config.yaml
train_examples: 26041
spec_augment: true
win_length: 400
subsampling: 4
kernel_size: 15
mixing: "cutmix"
loss: "cross_entropy"
optimizer: "normuon"
nesterov: true
adamw_lr_other_params: 0.0019
final_lr_fraction: 0.01
weight_decay: 0.2
Rows from block 2 of a small sound classifier, named by matrix and row number. Rows with one number belong to one neuron. Each number is 128 + 24 x the weight over its row's rms, rounded and kept within 0 to 255. All counts start at 0. Numbers have three digits each. After the name is the row's rms in percent of the matrix's.
After each neuron's rows are labels from the 100 clips, of 14976, where the neuron reaches its highest value: "loudest" is the band of the loudest frequency at the time of the peak. Only what is clearly more common there than usual is listed. The data: short read English sentences (LibriTTS-R). In brackets: how many of the 100.
# fc1: first MLP up (model.blocks.2.ff1.fc1.weight, 640x160), inputs 0-159
# fc2: first MLP down (model.blocks.2.ff1.fc2.weight, 160x640, transposed), outputs 0-159

fc1.18 105:097137110125154152123128149123143111157128117155159110089121150172141147178145127093120115167144126091108074106151079109123112164149176109121138156083121134130121094134138110098093130079157127103113106127165120133118152151182082105121155107144125127117144133080132156087127158119146095169124100130182150124169149119120174189108132123099175120124146138132123120130086122139117126155143148131138114123123112142125090142127107140124077118128108117157104153162127125114116117126142167
fc2.18 128:095109139113141134159159102077156123104116101082123127133132151129118132191113119145092141151138117150124105132109130168104113148120140166131118101124134102146135124139125103135145114106112136129147110158133177133163100123174134113076108129142141133165120150103110142129122108111111119105127141149114099122143189076153114104149140139157107159141124128098111134086119137113106147088141132135135165122117152171092166179137156092165216148145110139124119131112148141112110141108066125
loudest: 500 to 1000 Hz (26)

fc1.69 094:121106143145151137136122128136119148153148117148115144132093109146101143108118143089123151131177138125109097133138166143159172146101096071179143144081156082123128123116123148148112105169113149114114105133128076150143113091132172147156137135102118104151188176142122093127120125126122080104147111093159174122120157130145131137123126111097120122143142075136115130132112131130151130123122114096132151063129136132070131121113123121164113103096168173122169171123147150150134115118103119
fc2.69 101:106128149147153114149111119127139083122102187130145118123146143116123112143161127095127122139112141148159182154121121122089122090130152167105106091177106116122087156114106123105129135068153088136118160087138139114154149166133094132128079156096158131144121112126075127115137127088133154120070120099094106158139132121099109133111128157132122105117157144112126167142135117159122119092098160150116127139116154105171140093143125114104165144107123102157141077122103118130102153109105174
loudest: 500 to 1000 Hz (26)

fc1.166 101:106087138136150141114136092162138123081140129108092117140164159115143084089157101136120143151111171138099109153146090137127075138130139126136137134133114130142130174147118100092129162113128100143112163127144145163079115123113106085171105083130117183129160123150132132108122145142127126136154166140139155174094159152145114130109142113165098112143166097133132147089129131116125143122139132154102114126148116118145171133158081125098108104127140163124107114129113165083090172152146172
fc2.166 094:137137136128105109119119164127120083175116117143139120107082068161164155152121144145107142117143084125160170131108140121158162113127103133103107102140155141101102106134114141166112100129099151135135131153104125093113131122150154162077149139153157082136121108109118109173103083112148108116142109116134146087147111125095147103150150150105150128114111160142107144145085156124138077146099113146149180118131148114101125122114159136190121144126129088141145132142126085148162082122106096
loudest: 4000 to 8000 Hz (29)

fc1.279 086:154154124099143142155172106117162129132140114130152109122113176150100145109167124161109147104131139163160109118124165145115100106095165083119159140133127101141126130113169120125117117120115164150076094117142114142147084127116122161098141124128144157126131154123106153129075104125098147097132150106124150096165137131119133095121094105120147142163148190131151149168117130142114147097078121120128072147099124106112122115129103083117187104131135126165176120097099145115125102088139116
fc2.279 095:131127126159106117129118155121107140066098139139093108122166086064158117120110164080146119132112113117102145137124100152126163107130119125155112131143162117134148152149120124119145168130124109125172156142144133147135181123158123098156131122091139112124143103080143131110171143139148126127100107122090107149113120151155134142143168144132106124094143081095105115088127114170150108119173133112111166084159110142161120128086157133156090139104123095103124120169170097171130143135106143
loudest: 250 to 500 Hz (30)

fc1.217 105:119150130111136124142139123102109148169120087147172150107156142175145135134141091098131097096127117118086090134130138153140191140132090181127120094146115106144185148120167139137151123133133127118127116171111105082136142122110138095153128102136137157123152119136104077077171147134116130169179135143173144148131141138100119123146116116109135104119103098108118085128105109142161131105105135111154104112191123114131120135151159086124125156140152104131145146114115136103107152099072137
fc2.217 089:127120119158128148133104160146151106116117126140090107138135118089121130143121121135120168093140133140146111167125112124098088088126167101145094162082108104161087113149080128136092139122133107128123125098150152140124139116138148173075118133111132094120115127151144164172141124099127144102100141100114130149129095137151133106106110151132168133149171131099095191155129137116079102159141141193096140151100111138131139141113091139125129088070100148166128144156141138127152095160134105
loudest: 500 to 1000 Hz (38)

fc1.226 098:111136137128168110131114135118145146147119096116133113091164169124119153158120113137064073150104119139134131137135127133104123121117084090138125104126147100125128185164101177137105092112117129136091128151122094125168109140143145112127137138076172140153119134165127093127149151159139158189145147131148136161120143124143149117112140119151112142156186121110157171099137111093125164121124139141095122109115108101144132126098137126113115107130108100145148115088152076100146158087073112
fc2.226 106:140146125141122165135113129087121137118103133162092134127147108203171145130142164125162126108114100112107100143096147153085091085107150161136125155133102127147133066163104108143155138174143116129127148150135104108121136138160108147102109130169096156116154146070150125172121121099134156123119139145138122106139127096101096094098130103149151124144115136113154119189122137152137113162144129154145183114150111127096124149169132110120151112129094115113082151129143173105117108139144146
loudest: 500 to 1000 Hz (39)

fc1.484 099:114177155156140115139122135129119112162102147142069098143171150147121136130137103110126134116106164117146153149166101094128099146148101126104131131145168148094159117153140109114122103120145133119149103080122119135172166127116113111116111136146161122126128106143121124135116119145148108117154117097169128106148163122108147156101166152155069098128126108183144139088136110074130139138120129116090158091112157099176093147151102085099108140153088129133117114167131145095174160127146154
fc2.484 088:139071121121123094125134142120133108104145085119182114167077130159138137126163143153118124115140110133128111074089155147121152126110101135133158117148100108165130146118104109133116151138090127134102135170129115144098088152144128133125133135116082102145118146150135146152134136130133111136132187145099125170125152156115139099138114127091182173144169136100137095163130156149126110138129128119138138138173144149128162167130120122136103096096161147138150126109066091151072113138123076
loudest: 500 to 1000 Hz (31)

fc1.634 101:106146139119132100155121129157102124102103093119114107114147088118142136138121151165074155107141086145116102120123135103107121172105140132134132107106157148097140120109191133117111146138119107114130082091105168117146106103101172158105137142137144120129138146130122136085176167082105128175172142149126110138143150109160173173139112121079121124132143133157160106120118084124103136151143095127141102119120188135132146116118105082108096121115104104159156090095116167128110124106143133
fc2.634 113:124079127137128150113169153105129147199154143095115114098116132128151115154083131086168141089095130100113134133131073145105136093144118100109123130129097144141126111140098123120129183070120129131111138134113102119116129153144078123134146088111135128110143171137138136154082120168177126152100113154102087130110105130124089130113147145147137135136124118134092147123108145142134133111151141126102135135132125135116107172145135157167149126097138120144088206166148123119118113184101122
loudest: 500 to 1000 Hz (34)

fc1.508 087:078157091146091116125119111137147134158119135124105131096093125090165144117118081126115095149162104153077125109126160129129112136097127123143128142158117118138127131133175115117148120102163130132110075150105100118108066202150096143157168133136168128185145096124107119143131158087109115127144124142135154145124135117127148105121089143160144167198123118119133139117127117123099161141111139145127099141125142147095147149181121144156131099132087134141124123112155124125079103104130134
fc2.508 077:138139133153162137123140125096104118109091130126144089136169096169091128169133143140110146135152120110145088142124091147100103111113132127106140127096146101138141114148106141129125127093106111138159163120094152166165192071110120055120112097118093170102110172132161132141102088162097123125093147103096144114127129127109120153134168100160091108124150148148149094146127137114151113110152109113094121132113149158122090116117142122138145172101119128135106107158116117117150162158137165
loudest: 250 to 500 Hz (32); 500 to 1000 Hz (29)

fc1.95 088:116166124130078069118159125130109107156117152057155118129140132122142111148181118141112128090152133134138135093113087162196133108123127122124105145114119137142150103121139171110176191124146138171097145132107108137163154164161104132108135103133154146152151111139130138133160143109135114133132113093138141156118119109158127142105142145119100118153171136139105130092161101148158125067121092092141112136121120123125111087119139088140097117165135095101100101104124127141102152102125130
fc2.95 089:129099152098152176152097155124131144146096132178134114161134103130115128098125146133130142143104120135110110196106116113090151104143125111157119166176178136123154115155124158133083095174132133116152166141102140136095120104072115106089159125095099118098104121154138111128101114096124157110156110129115092112166144130113148131145100115087144131135108106103112126135088122115118162159162142170141146113134137169134135165129151173145156120095132158134119107145073141149137112154125149
loudest: 500 to 1000 Hz (29)

fc1.532 112:116138094171117079139140099131110167163090153113147098138167112123119126144151133183157118166129097067120123121193105139148105122118125130089165114117134153141110087114118134153180157145171133127130098163168126115124154134100096146059117114139132144099115185137108138085141120096102114142128169112145112098178139111141139118134123150141101159134148119111120105144119162117110139144132126187137131124151116093148147110136107137119116126134111145082133123137121137117104128138113094
fc2.532 135:121132130126124191106189126115116110136127098141134146105126134107109119122121114143098137108123168153123138108142096173099148086117106129143125136126138134131167154119095088093112138122111136175155136144071089128096096110135126076184125153164108120123114110132174160143135123136113125124101140116125136187100072122132137140132106138103112132138117109088108151100147113127158100119148095082150104084123104149121117147121117171111125153134106155149130151187120160112158113153123173
loudest: 500 to 1000 Hz (26)

fc1.430 105:157143116101125152140123167113143089110133126158131105098142092110130143126160146171164164130137111162198067108131139080128192162074092153118111120115126104105132075115124169143104158106136138139108111121103095116122168098136171127143069165099172155095167122103146122141162135133141103109156087128150130138096137157121153113113144136156146107146162098102112086139128122148131148145119135097139147134107153104108131123128148120139140133136124135110141117136113093132133124109124144
fc2.430 118:140128110127115089151127092156114172143104114116104108140134179134124100143087096118119117126128120106098161145093144171142069120178143133169147115158134137147100160147115081107166140148140170104172131128129163084121109156111102127123138133170103122163099138130108136103089102139131150124125145148077136139146128092111112131127131076108131142154139141127134160114175114138089108081109121147102117118128134154132127134125105119097127117131151153138131125084171177169181114137148123
loudest: 500 to 1000 Hz (25)

fc1.39 094:156169083096150146131122164187125132120123109152147152094126154130145143148131146150107114112125139127104085138142115108193145146126098178142102125134138128119158101083133100100124116103144114112150133130122124114161146094109157152150131132157120156110107109116152131087151103114127119146192104111108125153145129105092149128127144100119121124130082142092110148125123152129135110119144107120153141160149099114150134097137134074147149090129133104142134128123090089117121204118059085
fc2.39 089:121112129135113145135116108069075154111174146115125124136128138107114139124140106122125104143149184127175183126090120131108099087093145060124118152091127143130113157169121142137117149145131155136122112125172141116117132144163110111110137100123155077112151136153087143170139130130119155118113133120159121120135176166179139126090100149127122112127123074160156142142152123129122108142124160165091146108067105143118144118105134152119108148132131121103125133141156152136102073137168116
loudest: 500 to 1000 Hz (38)

fc1.389 102:131112162092121145168138090139102169129088136110138142177068123123129107111138114120134133129129118077122158134124114109149138128145117108125093114115168149121128121130128128102155098099174150112132132124120129111112150121108136101148046146151121114120121144149153082101142106162141116174120110101146141128160157144155119133166163163166112185153113098099098162100067156136092126118123119138102146097137138122096128134187159098150130127118143126111143108102111093157150153127141139
fc2.389 095:156169106134123134098143157131128062155170123174188121065168130138127148132109090097128139114124174168137142136129123139141113112088156144151164130145078074121129148107114087145095139158096123146116077134115148141117156143144115129127168121119106149149145098128108130166102145133119132084145183114147111139091124110117117145105128096098130087111157131124173112156128117146141119133116148101167117134110141132145098146126115174101144120098133136162125148148109162133129117112119100
loudest: 500 to 1000 Hz (35)

fc1.130 091:132096104111108118077116163131121170106100172154148140130106159172116083149164131114137138150120136125126142170134100153131139132119120152101131100088153147127109166167119126106102138158091145122105160116112143158117113108109130108140152137090083179124116133169124134152169102119139120121155104166118104119104095141113085110129096135127148154157104144153166121132082135123126162178157128103115168131118088097122181132111083128145114130118148117150119126091179117104106114160139110
fc2.130 112:145106152129151124182134093123123096165108108107091129085140123107174174101112135139120149118163088107135132093145154092143121150128150126135170167139124114158168128075139132160192118143145107131137103159134126123158155115156144134130139135171174104139156115102136151115102138107146133124127120132155168125120174124155164119129135113116103072069111152125085117094176130132142104107126143173137126105127131133148098093124173138100116132123130127122140124163093128150139113090121153
loudest: 4000 to 8000 Hz (54)

fc1.563 089:165157097114089164199074158088144114094112115145099153122099115117141119142119110136170178163113148115146141133156147149152197123130139150149144145116137142121111138097130110141140159123136158103110129113143129139126139141133130096169127169116140139131182128095137130109130101092120179121113137130079172118114161089116127108107116128083139100136135082078116155104144140130152138170130099119108182130095115112121123144151136125124088099121141133099141099126165115116126117125135148
fc2.563 087:087113155153149097124176112172093118163108151143148101132161137167111124126134089129093104095134126152134138165112123163158094128141110133132113109135127138155120135150095081112124135118167137129137124146123120097123147119113115128106117094112107142151099158139052123093149137124137109110125159119140103079105120138127177124109117115123100133079123156196148119127196159128110158122109118150122099110142182144110127088122108117141161154117122136134076136104136142141142117145174098
loudest: 500 to 1000 Hz (32)

fc1.605 103:093090109109112093115128110115123149121127139134124116098129123140151154133121145140104136113121137131106143130104093103145127113102109142084174128150096110117173136127118157164132108142178086131115099109147159154137136196118132151118112118108125105131114151111112127105086121125140135088151149094184123098147143206127079128117135113095103120106124145135151141098113122161142202116113130161112102142133093123148122129091149135153141119167091131131134170122134140120169112182079131
fc2.605 099:178131163158166157107140144134138094138155135134093155130112132134127075133105091090150133105164119135096137130157162130095113134110097145164109139128143135159087137146112114112123177102093086153141155158128090152160112036130161135128134126149103143150118144113149143143128133135108128117126087114127141131086122075141169147139118127149139145126119093093108073142122124123147077149115157128142115142118111133129137134148118123088121148143153101122171123113155109132118086083159108
loudest: 250 to 500 Hz (41)

fc1.610 096:149120106138091121141107121111108148121128165117131106136147165123169145172108169146161139116101106094127159125131151102148111126083127151127167132199167144116146142163152089084148151138179115152122108112084090161083134117139128123133144135127109099129104145103115120116127102093136100136148128123098118122138131114103146088129103144184114153137153106126123111170148125147104130114155108107116103069148109153116124081111082163139154160147164137130133091143106167112142099135103120
fc2.610 117:105124131131122186120162077123132157114146120106190085146106139133103148096151178103138127131130181138124125103199167158132133130106110144093095102141138116118098112076135133108080143132112142124117149130122125146147121116125108086133109128163121130150152122140134144140140160122141169095105129045142125148125091171124124119168106106097130152126117138142102112102155167124139120141123108138145125099141115163138120139103149139122085140144155146120155122152134114117122167138191142
loudest: 500 to 1000 Hz (40)

fc1.269 093:150128137139119133102129128118164063122120100163121159180117122138106100108189112122094142090102139083141143094117132145135149116130146132133136091123149171130136105095136073147106102171162124156148112121118139135117144127120132099093101164124129124138127110131148097142123141130145127167137174123094132138134100118114103157190135140142121160138106143104102120129115084110151134077118099111197155085121102101122135130136123134144151104167113140167128125162145146092108185135110115
fc2.269 095:141154121163138133121091130114135144190153155095117107121130161134172142121116115142136126117164113164076119161146107145121126130117114153155094153151072115108133138121121190175129138143152135095092132100125150102155145115135155131152102111100130097133084148116117155102113116111107128097136141130165137116138105164137128115135091131170150154104158087152133150126116157157119103182123161140118118125185190166155110119080123140089106160098114126124131147137118109158130097141124128
loudest: 250 to 500 Hz (29)

fc1.5 088:129150096143154157088092136171135122163173135103123110097140163125131144145105136116119097089157133144117188170110123133116132085091125128119118101105074104166115143115137137096110134089123134116135155142132088134140150108153107117117095094154104132109106108143147177132131144133076118095116142134119156124178146141093157131127127109131085098098140146155125139181145124108102103149090148155114106123118148154103137128099152066152139124156111134096112139120109133095135153101097168
fc2.5 076:095112163137143158160138126074124126072139143145127212168108079119099120128120122133143161144071124140150100114138136135157150148156140114150127161106145148097133120135128092132149102157111142144096124141126165115142107121133112108135126162106150144104119123148132073090152137155162139125094110114150071116147128105142102128119143152107147159140129129113111123141102132117114145118144090071116175114139089093160146102147117164135151074103164139123152147123094110142114116128148141
loudest: 500 to 1000 Hz (42)