Weights of a small sound classifier.
Model: 7.1M parameters, mfcc input, arch conformer, norm layernorm, activation silu, layers 12, width 160.
Rows from block 9 of a small sound classifier, named by matrix and row number. Rows with one number belong to one neuron. Each number is 128 + 32 x the weight over its row's rms, rounded and kept within 0 to 255. All counts start at 0. Numbers have three digits each.
Before each neuron's rows are labels from the 100 clips, of 14976, where the neuron reaches its highest value: "responds to" is what is common among them. Only what is clearly more common there than usual is listed. The data: short read English sentences (LibriTTS-R). In brackets: how many of the 100, against the usual share in percent.
# fc1: first MLP up (model.blocks.9.ff1.fc1.weight, 640x160), inputs 0-79
# fc2: first MLP down (model.blocks.9.ff1.fc2.weight, 160x640, transposed), outputs 0-79

responds to: voice: female (88 vs 54.1)
fc1.314:182132100119113136199131130139072113145075137119140152079121184170109102120144071159150181107102187221114132096192131117100124104163037136187075093162160090117162151156085152100138152079116131141144124120152114136145093129125085148180156112
fc2.314:125128160160117127076106133136189142074122100143162140115122093119095126134106143105141084168172179115152090123133129120164142185177184094065220152110079141127067121115146107111135129124124142141131155129133151158143172116145143138116099143

responds to: voice: male (92 vs 45.9)
fc1.342:126134200118152084189109135120117067129128145136192138080135074106104180102136140098077141130155118127096173126110122145145106185065127151182132141148171069120156135090125086168135135098092148112088127201127098140097106135132120149077078085
fc2.342:051159103138087139077112147118147141182153159143118144186150147123157172118111154087180133142168081079099105147176112142084128116112151138118174104105073080117153134077088152148145102107128081123170141123117121133153156065083195125137115123

responds to: voice: female (87 vs 54.1)
fc1.566:167124143179103125092115092069151207157139123104169099061162133063126113221134137103163135110136097141075091137098123146123125127092141169086130137163109138156068145112099102108036142109105157147197135137168141127130080095097142114122197161
fc2.566:122163164060148128171143188135107095110126078181145104129078121151110127083119090156060106161104163147125122110109128174075142113148119098151095139075092142095216097170127132158192169180130138079083120152112170087120165134129119199121094106

responds to: voice: male (92 vs 45.9)
fc1.365:124202137099135120081134127160134111131107119094143097131133200132166072053184177074121175134116111146080163119136123079078115163155114103127165204144082142098078134145092093126105144096125161109132095145088111132159091166098111138097133113
fc2.365:148049093127117163110120114101146138199147126110096158107109090119098174208108127172103100206114148119219094097168163126171093085097153166115124118139154119161191123098163143115156126128148114184131146121139119146098112139187078095145105178

responds to: voice: female (83 vs 54.1)
fc1.158:114152067117136130129170162062166072081092081132191130115139094188145091179130134139175123147119098136114183139127224176093091146130175177072097179179138141116111141125145164118107090088145141141119136141193154139108199128175117193084181124
fc2.158:164104182159107095156089062140076152162133208132087160119134144097154187085106127103096152116112209118112075114136104100154176175144116090209143079103088156136140128135151140082170146175160094109108180102065111104144117160115142112139148107

responds to: voice: male (99 vs 45.9)
fc1.270:144040165069151157099135144121162100201102139090087141070137102141163088143119085110151155166166109132138083145128111116165127095150079099138150117108129113144152072128155113119121132064172142155069117164105128129065170175072111134176113221
fc2.270:114141105145101139158148072163151142074137147196114093186131172127053139129161121127149159156159184136119127137166135081154102193100130165126140145147158155113107148141064135083156139137133194124153126143106101136186089105188094136111113091

responds to: voice: male (75 vs 45.9)
fc1.628:118163176136093124130150083103112106149088158190069114138112107104107190170083077122206113111154168118128133079119169164115155157158135115139163115167138149103122102168162117166083144148152177149139108167137155152175085079147064103179177113
fc2.628:143108111117119131126096155151170167099143106109167158094139152124111092100181157156072107141140144133136165139126098126136103087095121146120103103110143104147124141081068141139184117094112140113122180152080120100073119173150168192082117166

responds to: voice: male (89 vs 45.9)
fc1.203:125141073133119113146110168165134089122105131164137123186080109106101168151162133129145124090098144095144102150035064105126146085135123141110099072147153120125104115148120159196164167044172154056144144128128121076104160139124146134138162179
fc2.203:062110189105095145099092083096093119115166094121101145093180138163141077107111107161158133174172146119099177115202177168135128151113099126164131174143114109142125078090121074113123128157099184116111085181136129165179110069136150126158099117

responds to: voice: male (76 vs 45.9)
fc1.511:131148138082120141166157166112150100111178147099094128119120175080114136131124158186149101173190139103125170157130108121158207112169147118065144171066106165112138155129137078133154111108136202141135099176167116146093107162109089106184099122
fc2.511:109090163164144141126122156140167184073129131146146135190115109143132118161066185081115123093112093132123128130109133150102056095099144100204109084160108120131122052121151146109091089129142100065116070086067180105126132105181133157072129141

responds to: voice: female (96 vs 54.1)
fc1.507:148148118154144195115105112141091086070173131130077089139144124138138127112120129122160172120104096146108149123162067178163155103136187174095124099126118163144105105144141088101080180230139100119124150133113162117129070179113117161118112124
fc2.507:134142096122159082143144133114135133179112125123232152140116146129153141174098084163123170120142138142151147135138172059077098118093111134089128130141116139113151175115137131131156106065105121169158138110148087104099139154142122178125149183

responds to: voice: female (88 vs 54.1)
fc1.413:141142137082159051123107135143107134163082076137142157088107095191152122171070110128130098085086110082105131155142137106109149114145163160064156090134151118090130117129135105101138076119172136158095140180146091116116055141091105130141208139
fc2.413:141110119143104161135095108159121109083139129171165141140144108095129178069179116140106210133160122165157145127057139118135120151145077181176095188135139115173104186142154130126124179161105105153114167103108125087115171139115144147119046117

responds to: voice: female (85 vs 54.1)
fc1.222:198088107125161141143178168127093112140142103194102082142139151119142150148087138190178142077111164114129153122103168106188143202161112116114141117144134144111128146120153108090167117133096179094213124118102112130192159107162153133108146088
fc2.222:103180104091120069130104069143148137121092139080136170133132123108121108150201123078096091114126123098155075152133125148098141072137156158156137154153138121138139100126108153150088124168126138112046120103162128092058075156137092111142125187

responds to: voice: male (86 vs 45.9)
fc1.243:172081184147094145177126128150070126195153148099136132198165135092149155072135084177098125118155146113155168124116133125186170161088117096169156152082090100148126101114176132131146118188136175116127144125113192162103137150145153185162095133
fc2.243:056165080120145145081098134113172142109100144178054137099086170148095119170121147116165158102132138150117117142156084135093108119139164176106111118166148163106129108157074102152121173074127138118146085110152107108181095078123092074133158166

responds to: voice: male (89 vs 45.9)
fc1.527:119088118114115150119126164209140133129153133126173196132141097131119081163061125171152115094098091119116158140128132152138113116134060189081159057136139125140177131147089125113092066083137138118100159166089102112137082126149149135088125127
fc2.527:144176123126124147156158144104068172128063171131092105161147122137158186125184149091108144193117169145116102121123079098119188122076124088156096193084129116113149159099115117180158165133110134124132097147096156160108150116120119126122197115

responds to: voice: female (90 vs 54.1)
fc1.480:089156166107119091090127092120123143127143108087142108131141075155080080156166090131133145096141158135186086121103134179123070159110171134123161136109147156096134102156159161112154142148158162103105115105156073110145123115143112082133114080
fc2.480:162099060173164144112161126133129099175061143158077166106120198130129116099154154098137134123109116128135157132161131081133185084100074106116101102104104137164092119150081124105076141101094179149129137150107185127052137113116158146147131137

responds to: voice: female (97 vs 54.1)
fc1.0:149061152167141108123117147149085074093107155160108120135182131108123100083127046143098159103126144125078117173136081169153084116127077157106177098152154177162123076152118145115114168126103137143180099178097163065080165164109170077140166187
fc2.0:095168098106112149089121096057138179188103138096134112105059153168148160152114171119132133205145095151139122098114165134110122169084163162150071143143119122088164176059106083155143104107138179092068127160149098117134094103113103201120103061

responds to: voice: female (82 vs 54.1)
fc1.287:138125116145074127152135102135178089143172067175157143141141157108113161076150147161118109110094184093157129115107166123134104180130144130120149090146090111111154137113135083155143076099151128167080141096078138061132065141198169136135176158
fc2.287:143140152084153134121151186118135150111119163095094126140138101132119096166125150095139105072142159135132128157131067162139144103148088118165113154118196148131100109107115224114145151139141121097163168120200109214089179107062108104143046102

responds to: voice: female (93 vs 54.1)
fc1.119:121115104064135120121178138128100147093115187173212144096085104151101095151136148087150108148148116136135116142164129119092135110134149076133121125196113212135097119086146103115125089072138137078117163117192152136056184114151165116114130204
fc2.119:161127134172093146128075080104140094139170099105025143152149202160156179097152120164105153119146194180100117124145136125128147178120113163101151100102149089118146124138124140105147181194154105128136113131074156117150116141142103133128175071

responds to: voice: male (71 vs 45.9)
fc1.151:119150106203122139098088162138175080117164097151134127081116157117176157071152126117073112099152119102092146076135126109164159186076140135077115126106085090137096132130102172182123082156111164127167134129090123172132130078190158123121068140
fc2.151:140158116070141113163141116098095133130103152084129153152121132097118108155124145151183175152082087142153101146125110159100143086150110110152087115158142184146142157108122091137106106059107070135114107092150132098100114158081102111150191138

responds to: voice: female (86 vs 54.1)
fc1.313:119139102169175060091146134171180137057109126167089136148146113166158109198160088141126111127121141100102064103120161123174170177125156100119111157141107094084143128114158143172136116200107185169123147170102083132069109093150108179191110118
fc2.313:137103096077067127154126144080111158150147142120193115116113129086174137081180082095151115130132105139168148135105126128112064074122127115112106120145155163160092122151112131053098122037140121128133141085141153092138166143097126101120131146

responds to: voice: female (85 vs 54.1)
fc1.267:154124118107219111081129086153178203170145122053119103106094105130163162150139095157134223185133164145126148115121130159188121150155042119090160121117137132114165140120105125134129102176163164087154192151139079148113103157096132148105077120
fc2.267:112146119126079106206131138151078109095107106154180159180214117124112142129144083079119057078130120130163119156117110106116126069114180114119108161177148107175105107126176133070125133104085134193127059123138154125157158128105138158163165123

responds to: voice: male (86 vs 45.9)
fc1.542:134124160162188141072089118076180176178091104087146125108065109103135154104150152138107085189118119057111184138159162195119153137165088190115188142135110131138146176135093133059128158121153172144145162105139140157126118104180150085199117106
fc2.542:133095113080076105163146125211116081093150137134093098166160141140183060152131110135121119113093128181201102114126099107122091145085144076132095146079151113110123107168145127212096096163106113111124069170128141087131109150112129170074105146

responds to: voice: female (88 vs 54.1)
fc1.307:144085144099174146160185105153067110110143076158136123095100143186167139107117105154157082137123117126118186145110111142102181150161148123084107088084148126092121141113134115090063116150173171157171159098134116123148115114151115132166126079
fc2.307:130129104082124089091109161144154103159070158109147111154143153090093108137150117120130234108158110117119042133122130086130115089099119152105112158136092149165097150163153060176178182157125079078127164126125143097088072166111095162074144185

responds to: voice: female (97 vs 54.1)
fc1.308:137208160114129136111127142112130149077144119192109137191159110134128143140104078133122153117093106119140159152168111153092092122131164129107107154133077130137111124079135141136103115214123122149154107151137185075084116168140090085105124131
fc2.308:114099118149129115189110123111110090135126131081127122049092170152162146153154126098077110128136117138152075116075132140140188206131104149156165106154140119123110083157162140109156154093167116109074115149130095093155152114094144194124163137

responds to: voice: male (82 vs 45.9)
fc1.331:082170079121080134152129136131116078153104121127127147176105135097084158123137200102136142122184143105115133103118102156127145164057145158062140127170129144133142104106095089134105176122165195125162081150136149133153088115158131125119128129
fc2.331:151080145118099085065127064118118178147162145142082145145149111108154126084122117161154083131084179137132136153155119097165136159196157116180107147112119076090134114057152152160138073110092132091116161158118118114076171097092109106143151139

responds to: voice: male (86 vs 45.9)
fc1.315:113157123073154085164135137167135122107134071138095139086112138050114128124113136142095160151160181126164167094066142148092126164139171143150165135101162158137111160097138083116112097107229143133121123138096151159134040108072096081145151110
fc2.315:100120088180144160121173149098142121146165138144163150169137137172127095151188142138144088098123102055083156117126154121138133016148131113142089082142106075127131143171089151100107150152106118123136152083129053114099204139201129136145108146

responds to: voice: female (90 vs 54.1)
fc1.518:133146057126082138091128138137083183129113076143111114143135153128135123123111114181128120131151158187103133079157121149135140088144115216133085117150164162093142153136135111125134095091116109115142229179206063150192165113117100173127170056
fc2.518:134124201153153096124106123112177116124167147122151155113144097116108102148158122084157129106092130098111181169118183105107068136164170054101209142099105089148121094105110144144134170177140147116141099119062211141082104132154189115131127165

responds to: voice: female (95 vs 54.1)
fc1.533:117152103108195103177121159050093112101152177186180106136182167164052132167104138125141126123162164071139148078157102142130121185098169106108098104177119155064105109182125125150170134128159135067134141118074115151118096108120143148124091113
fc2.533:148155121178126165112146090193124112211056156094099093117133092114199164121168144102100095126080141213127053145102131115146160118118152118170162129135124121147132118102138157086088111158076086170140102127136157055130136146142135048142127169

responds to: voice: female (85 vs 54.1)
fc1.337:094133136110131117141093101155116153142155069162196089141155119098147129138084159126167194119091110132109152143161098116093150106094164140151139089142053106108110145159093113184138022173172200090134181167138149132132151129130171147114134148
fc2.337:129148112135158144110103162076124124096103178139081176117109145150133103155172078130109094153123136136123129078101132124113155146163128142065081151146186122157162169082164122121122195113095060147148102093118078142135110156137095098140105098

responds to: voice: female (100 vs 54.1)
fc1.441:119166061111103077090203103163121104077099198191071150072108120140179129120056153108150122069118089156077127164104137103135120159111119178172171139152106151123116134149182154180125172137116131148160167091109157127158100133139125126125095167
fc2.441:177114193162141152192067120075140115133138058071186112166161130139068090098134100123155122190133169163145092115162126162138161118146128107093136078121162156109108128121041114086110123166064086094130061144155097146107202098147133123132190098

responds to: voice: female (84 vs 54.1)
fc1.348:134176158157137150153123095138126099050124133104081162121081144109135128152110176143090171099117092179165113133102183122140136137175199170173152193125179163125109103105068148162117119062104119103130136146191179088125102139149147114127124114
fc2.348:123148132153053148142158142070135159147110110156175086093162119146121113134113118108123110133163128111077142110151076168104127104119096156131104044151070123162173170135153115093134102191140085107109184063135143142083204133099102160085215106

responds to: voice: female (82 vs 54.1)
fc1.397:093074097114139122113102094173130137136080097084224125107107155109150058141155152171094124131108149169167140160162151074136106084159125115084119134106176155136136108101127140142153148104162159115136137146117133144080123088159073148088085160
fc2.397:185193154134122141129146136101142132155185132184109118166174116165163117099116096099147116142118158132113114073096118162178158165138109118181179108142085117153112136200122125110079162154108090141099157111169138137180171110127209107164143119

responds to: voice: female (100 vs 54.1)
fc1.149:116062113167129135162093092154109092125115152132155161160155094100136171119152141130095153154136135105135095136128051142156083165094107116159068165109164099126155131092120104115172145206114130173169165126112187144094132201190127129083176107
fc2.149:138150095115113118140148161109142146157117102118178100090107173138094103142122100159097157084141148125138131154064160132096173144150160142075136063146117191169081121120176099126142175110142152083138099158131112080148093113053116135189102130

responds to: voice: female (94 vs 54.1)
fc1.186:106151069114147093185153082128100116137121137108162150152155157180168114141099145168095164157113174096123112153170155134102180104114134137099098193105105095107150169108166130139143099150097143111157169094170106170166130159122106051146054088
fc2.186:143072160107167120085096147083184145164136087142087136110075117091125133151164110081113092086104124157140143138081106111100091180157128065134152112110161189135099125154111115114108142151168101154100099160069134117089148071110155208156129155

responds to: voice: male (77 vs 45.9)
fc1.49:106163127103135144076111129196110221095138100158160159132145146156136134130161097150087188107093068152141171130132050071109058164127174187153122153055143134142157187118099111166150122109036129107129163147119111120135073181118122089084114103
fc2.49:135092138175131149168147193074122086156095146093149135145123083149090179163113213127137130190162120103124087141085201166110189149089075105091104124163130098140156101178136127103111138081187129150121037135139218124112161065108128147151138104

responds to: voice: female (86 vs 54.1)
fc1.260:179132085161117140154131081116165102118142140188072127087118135098160134151055161134146125152230180146175149101107113143133110123160149157100130166122119095122083127073153128129138048155077106094136121163102155117170091121100061116117156133
fc2.260:060137122156146065122180141147115203096124090104175082151171096167081121113187123148137125067081148106102135142136147111152142124118151109159115091170109134105132123169114141125164232107156145086120098096147143127071174147162146126157096144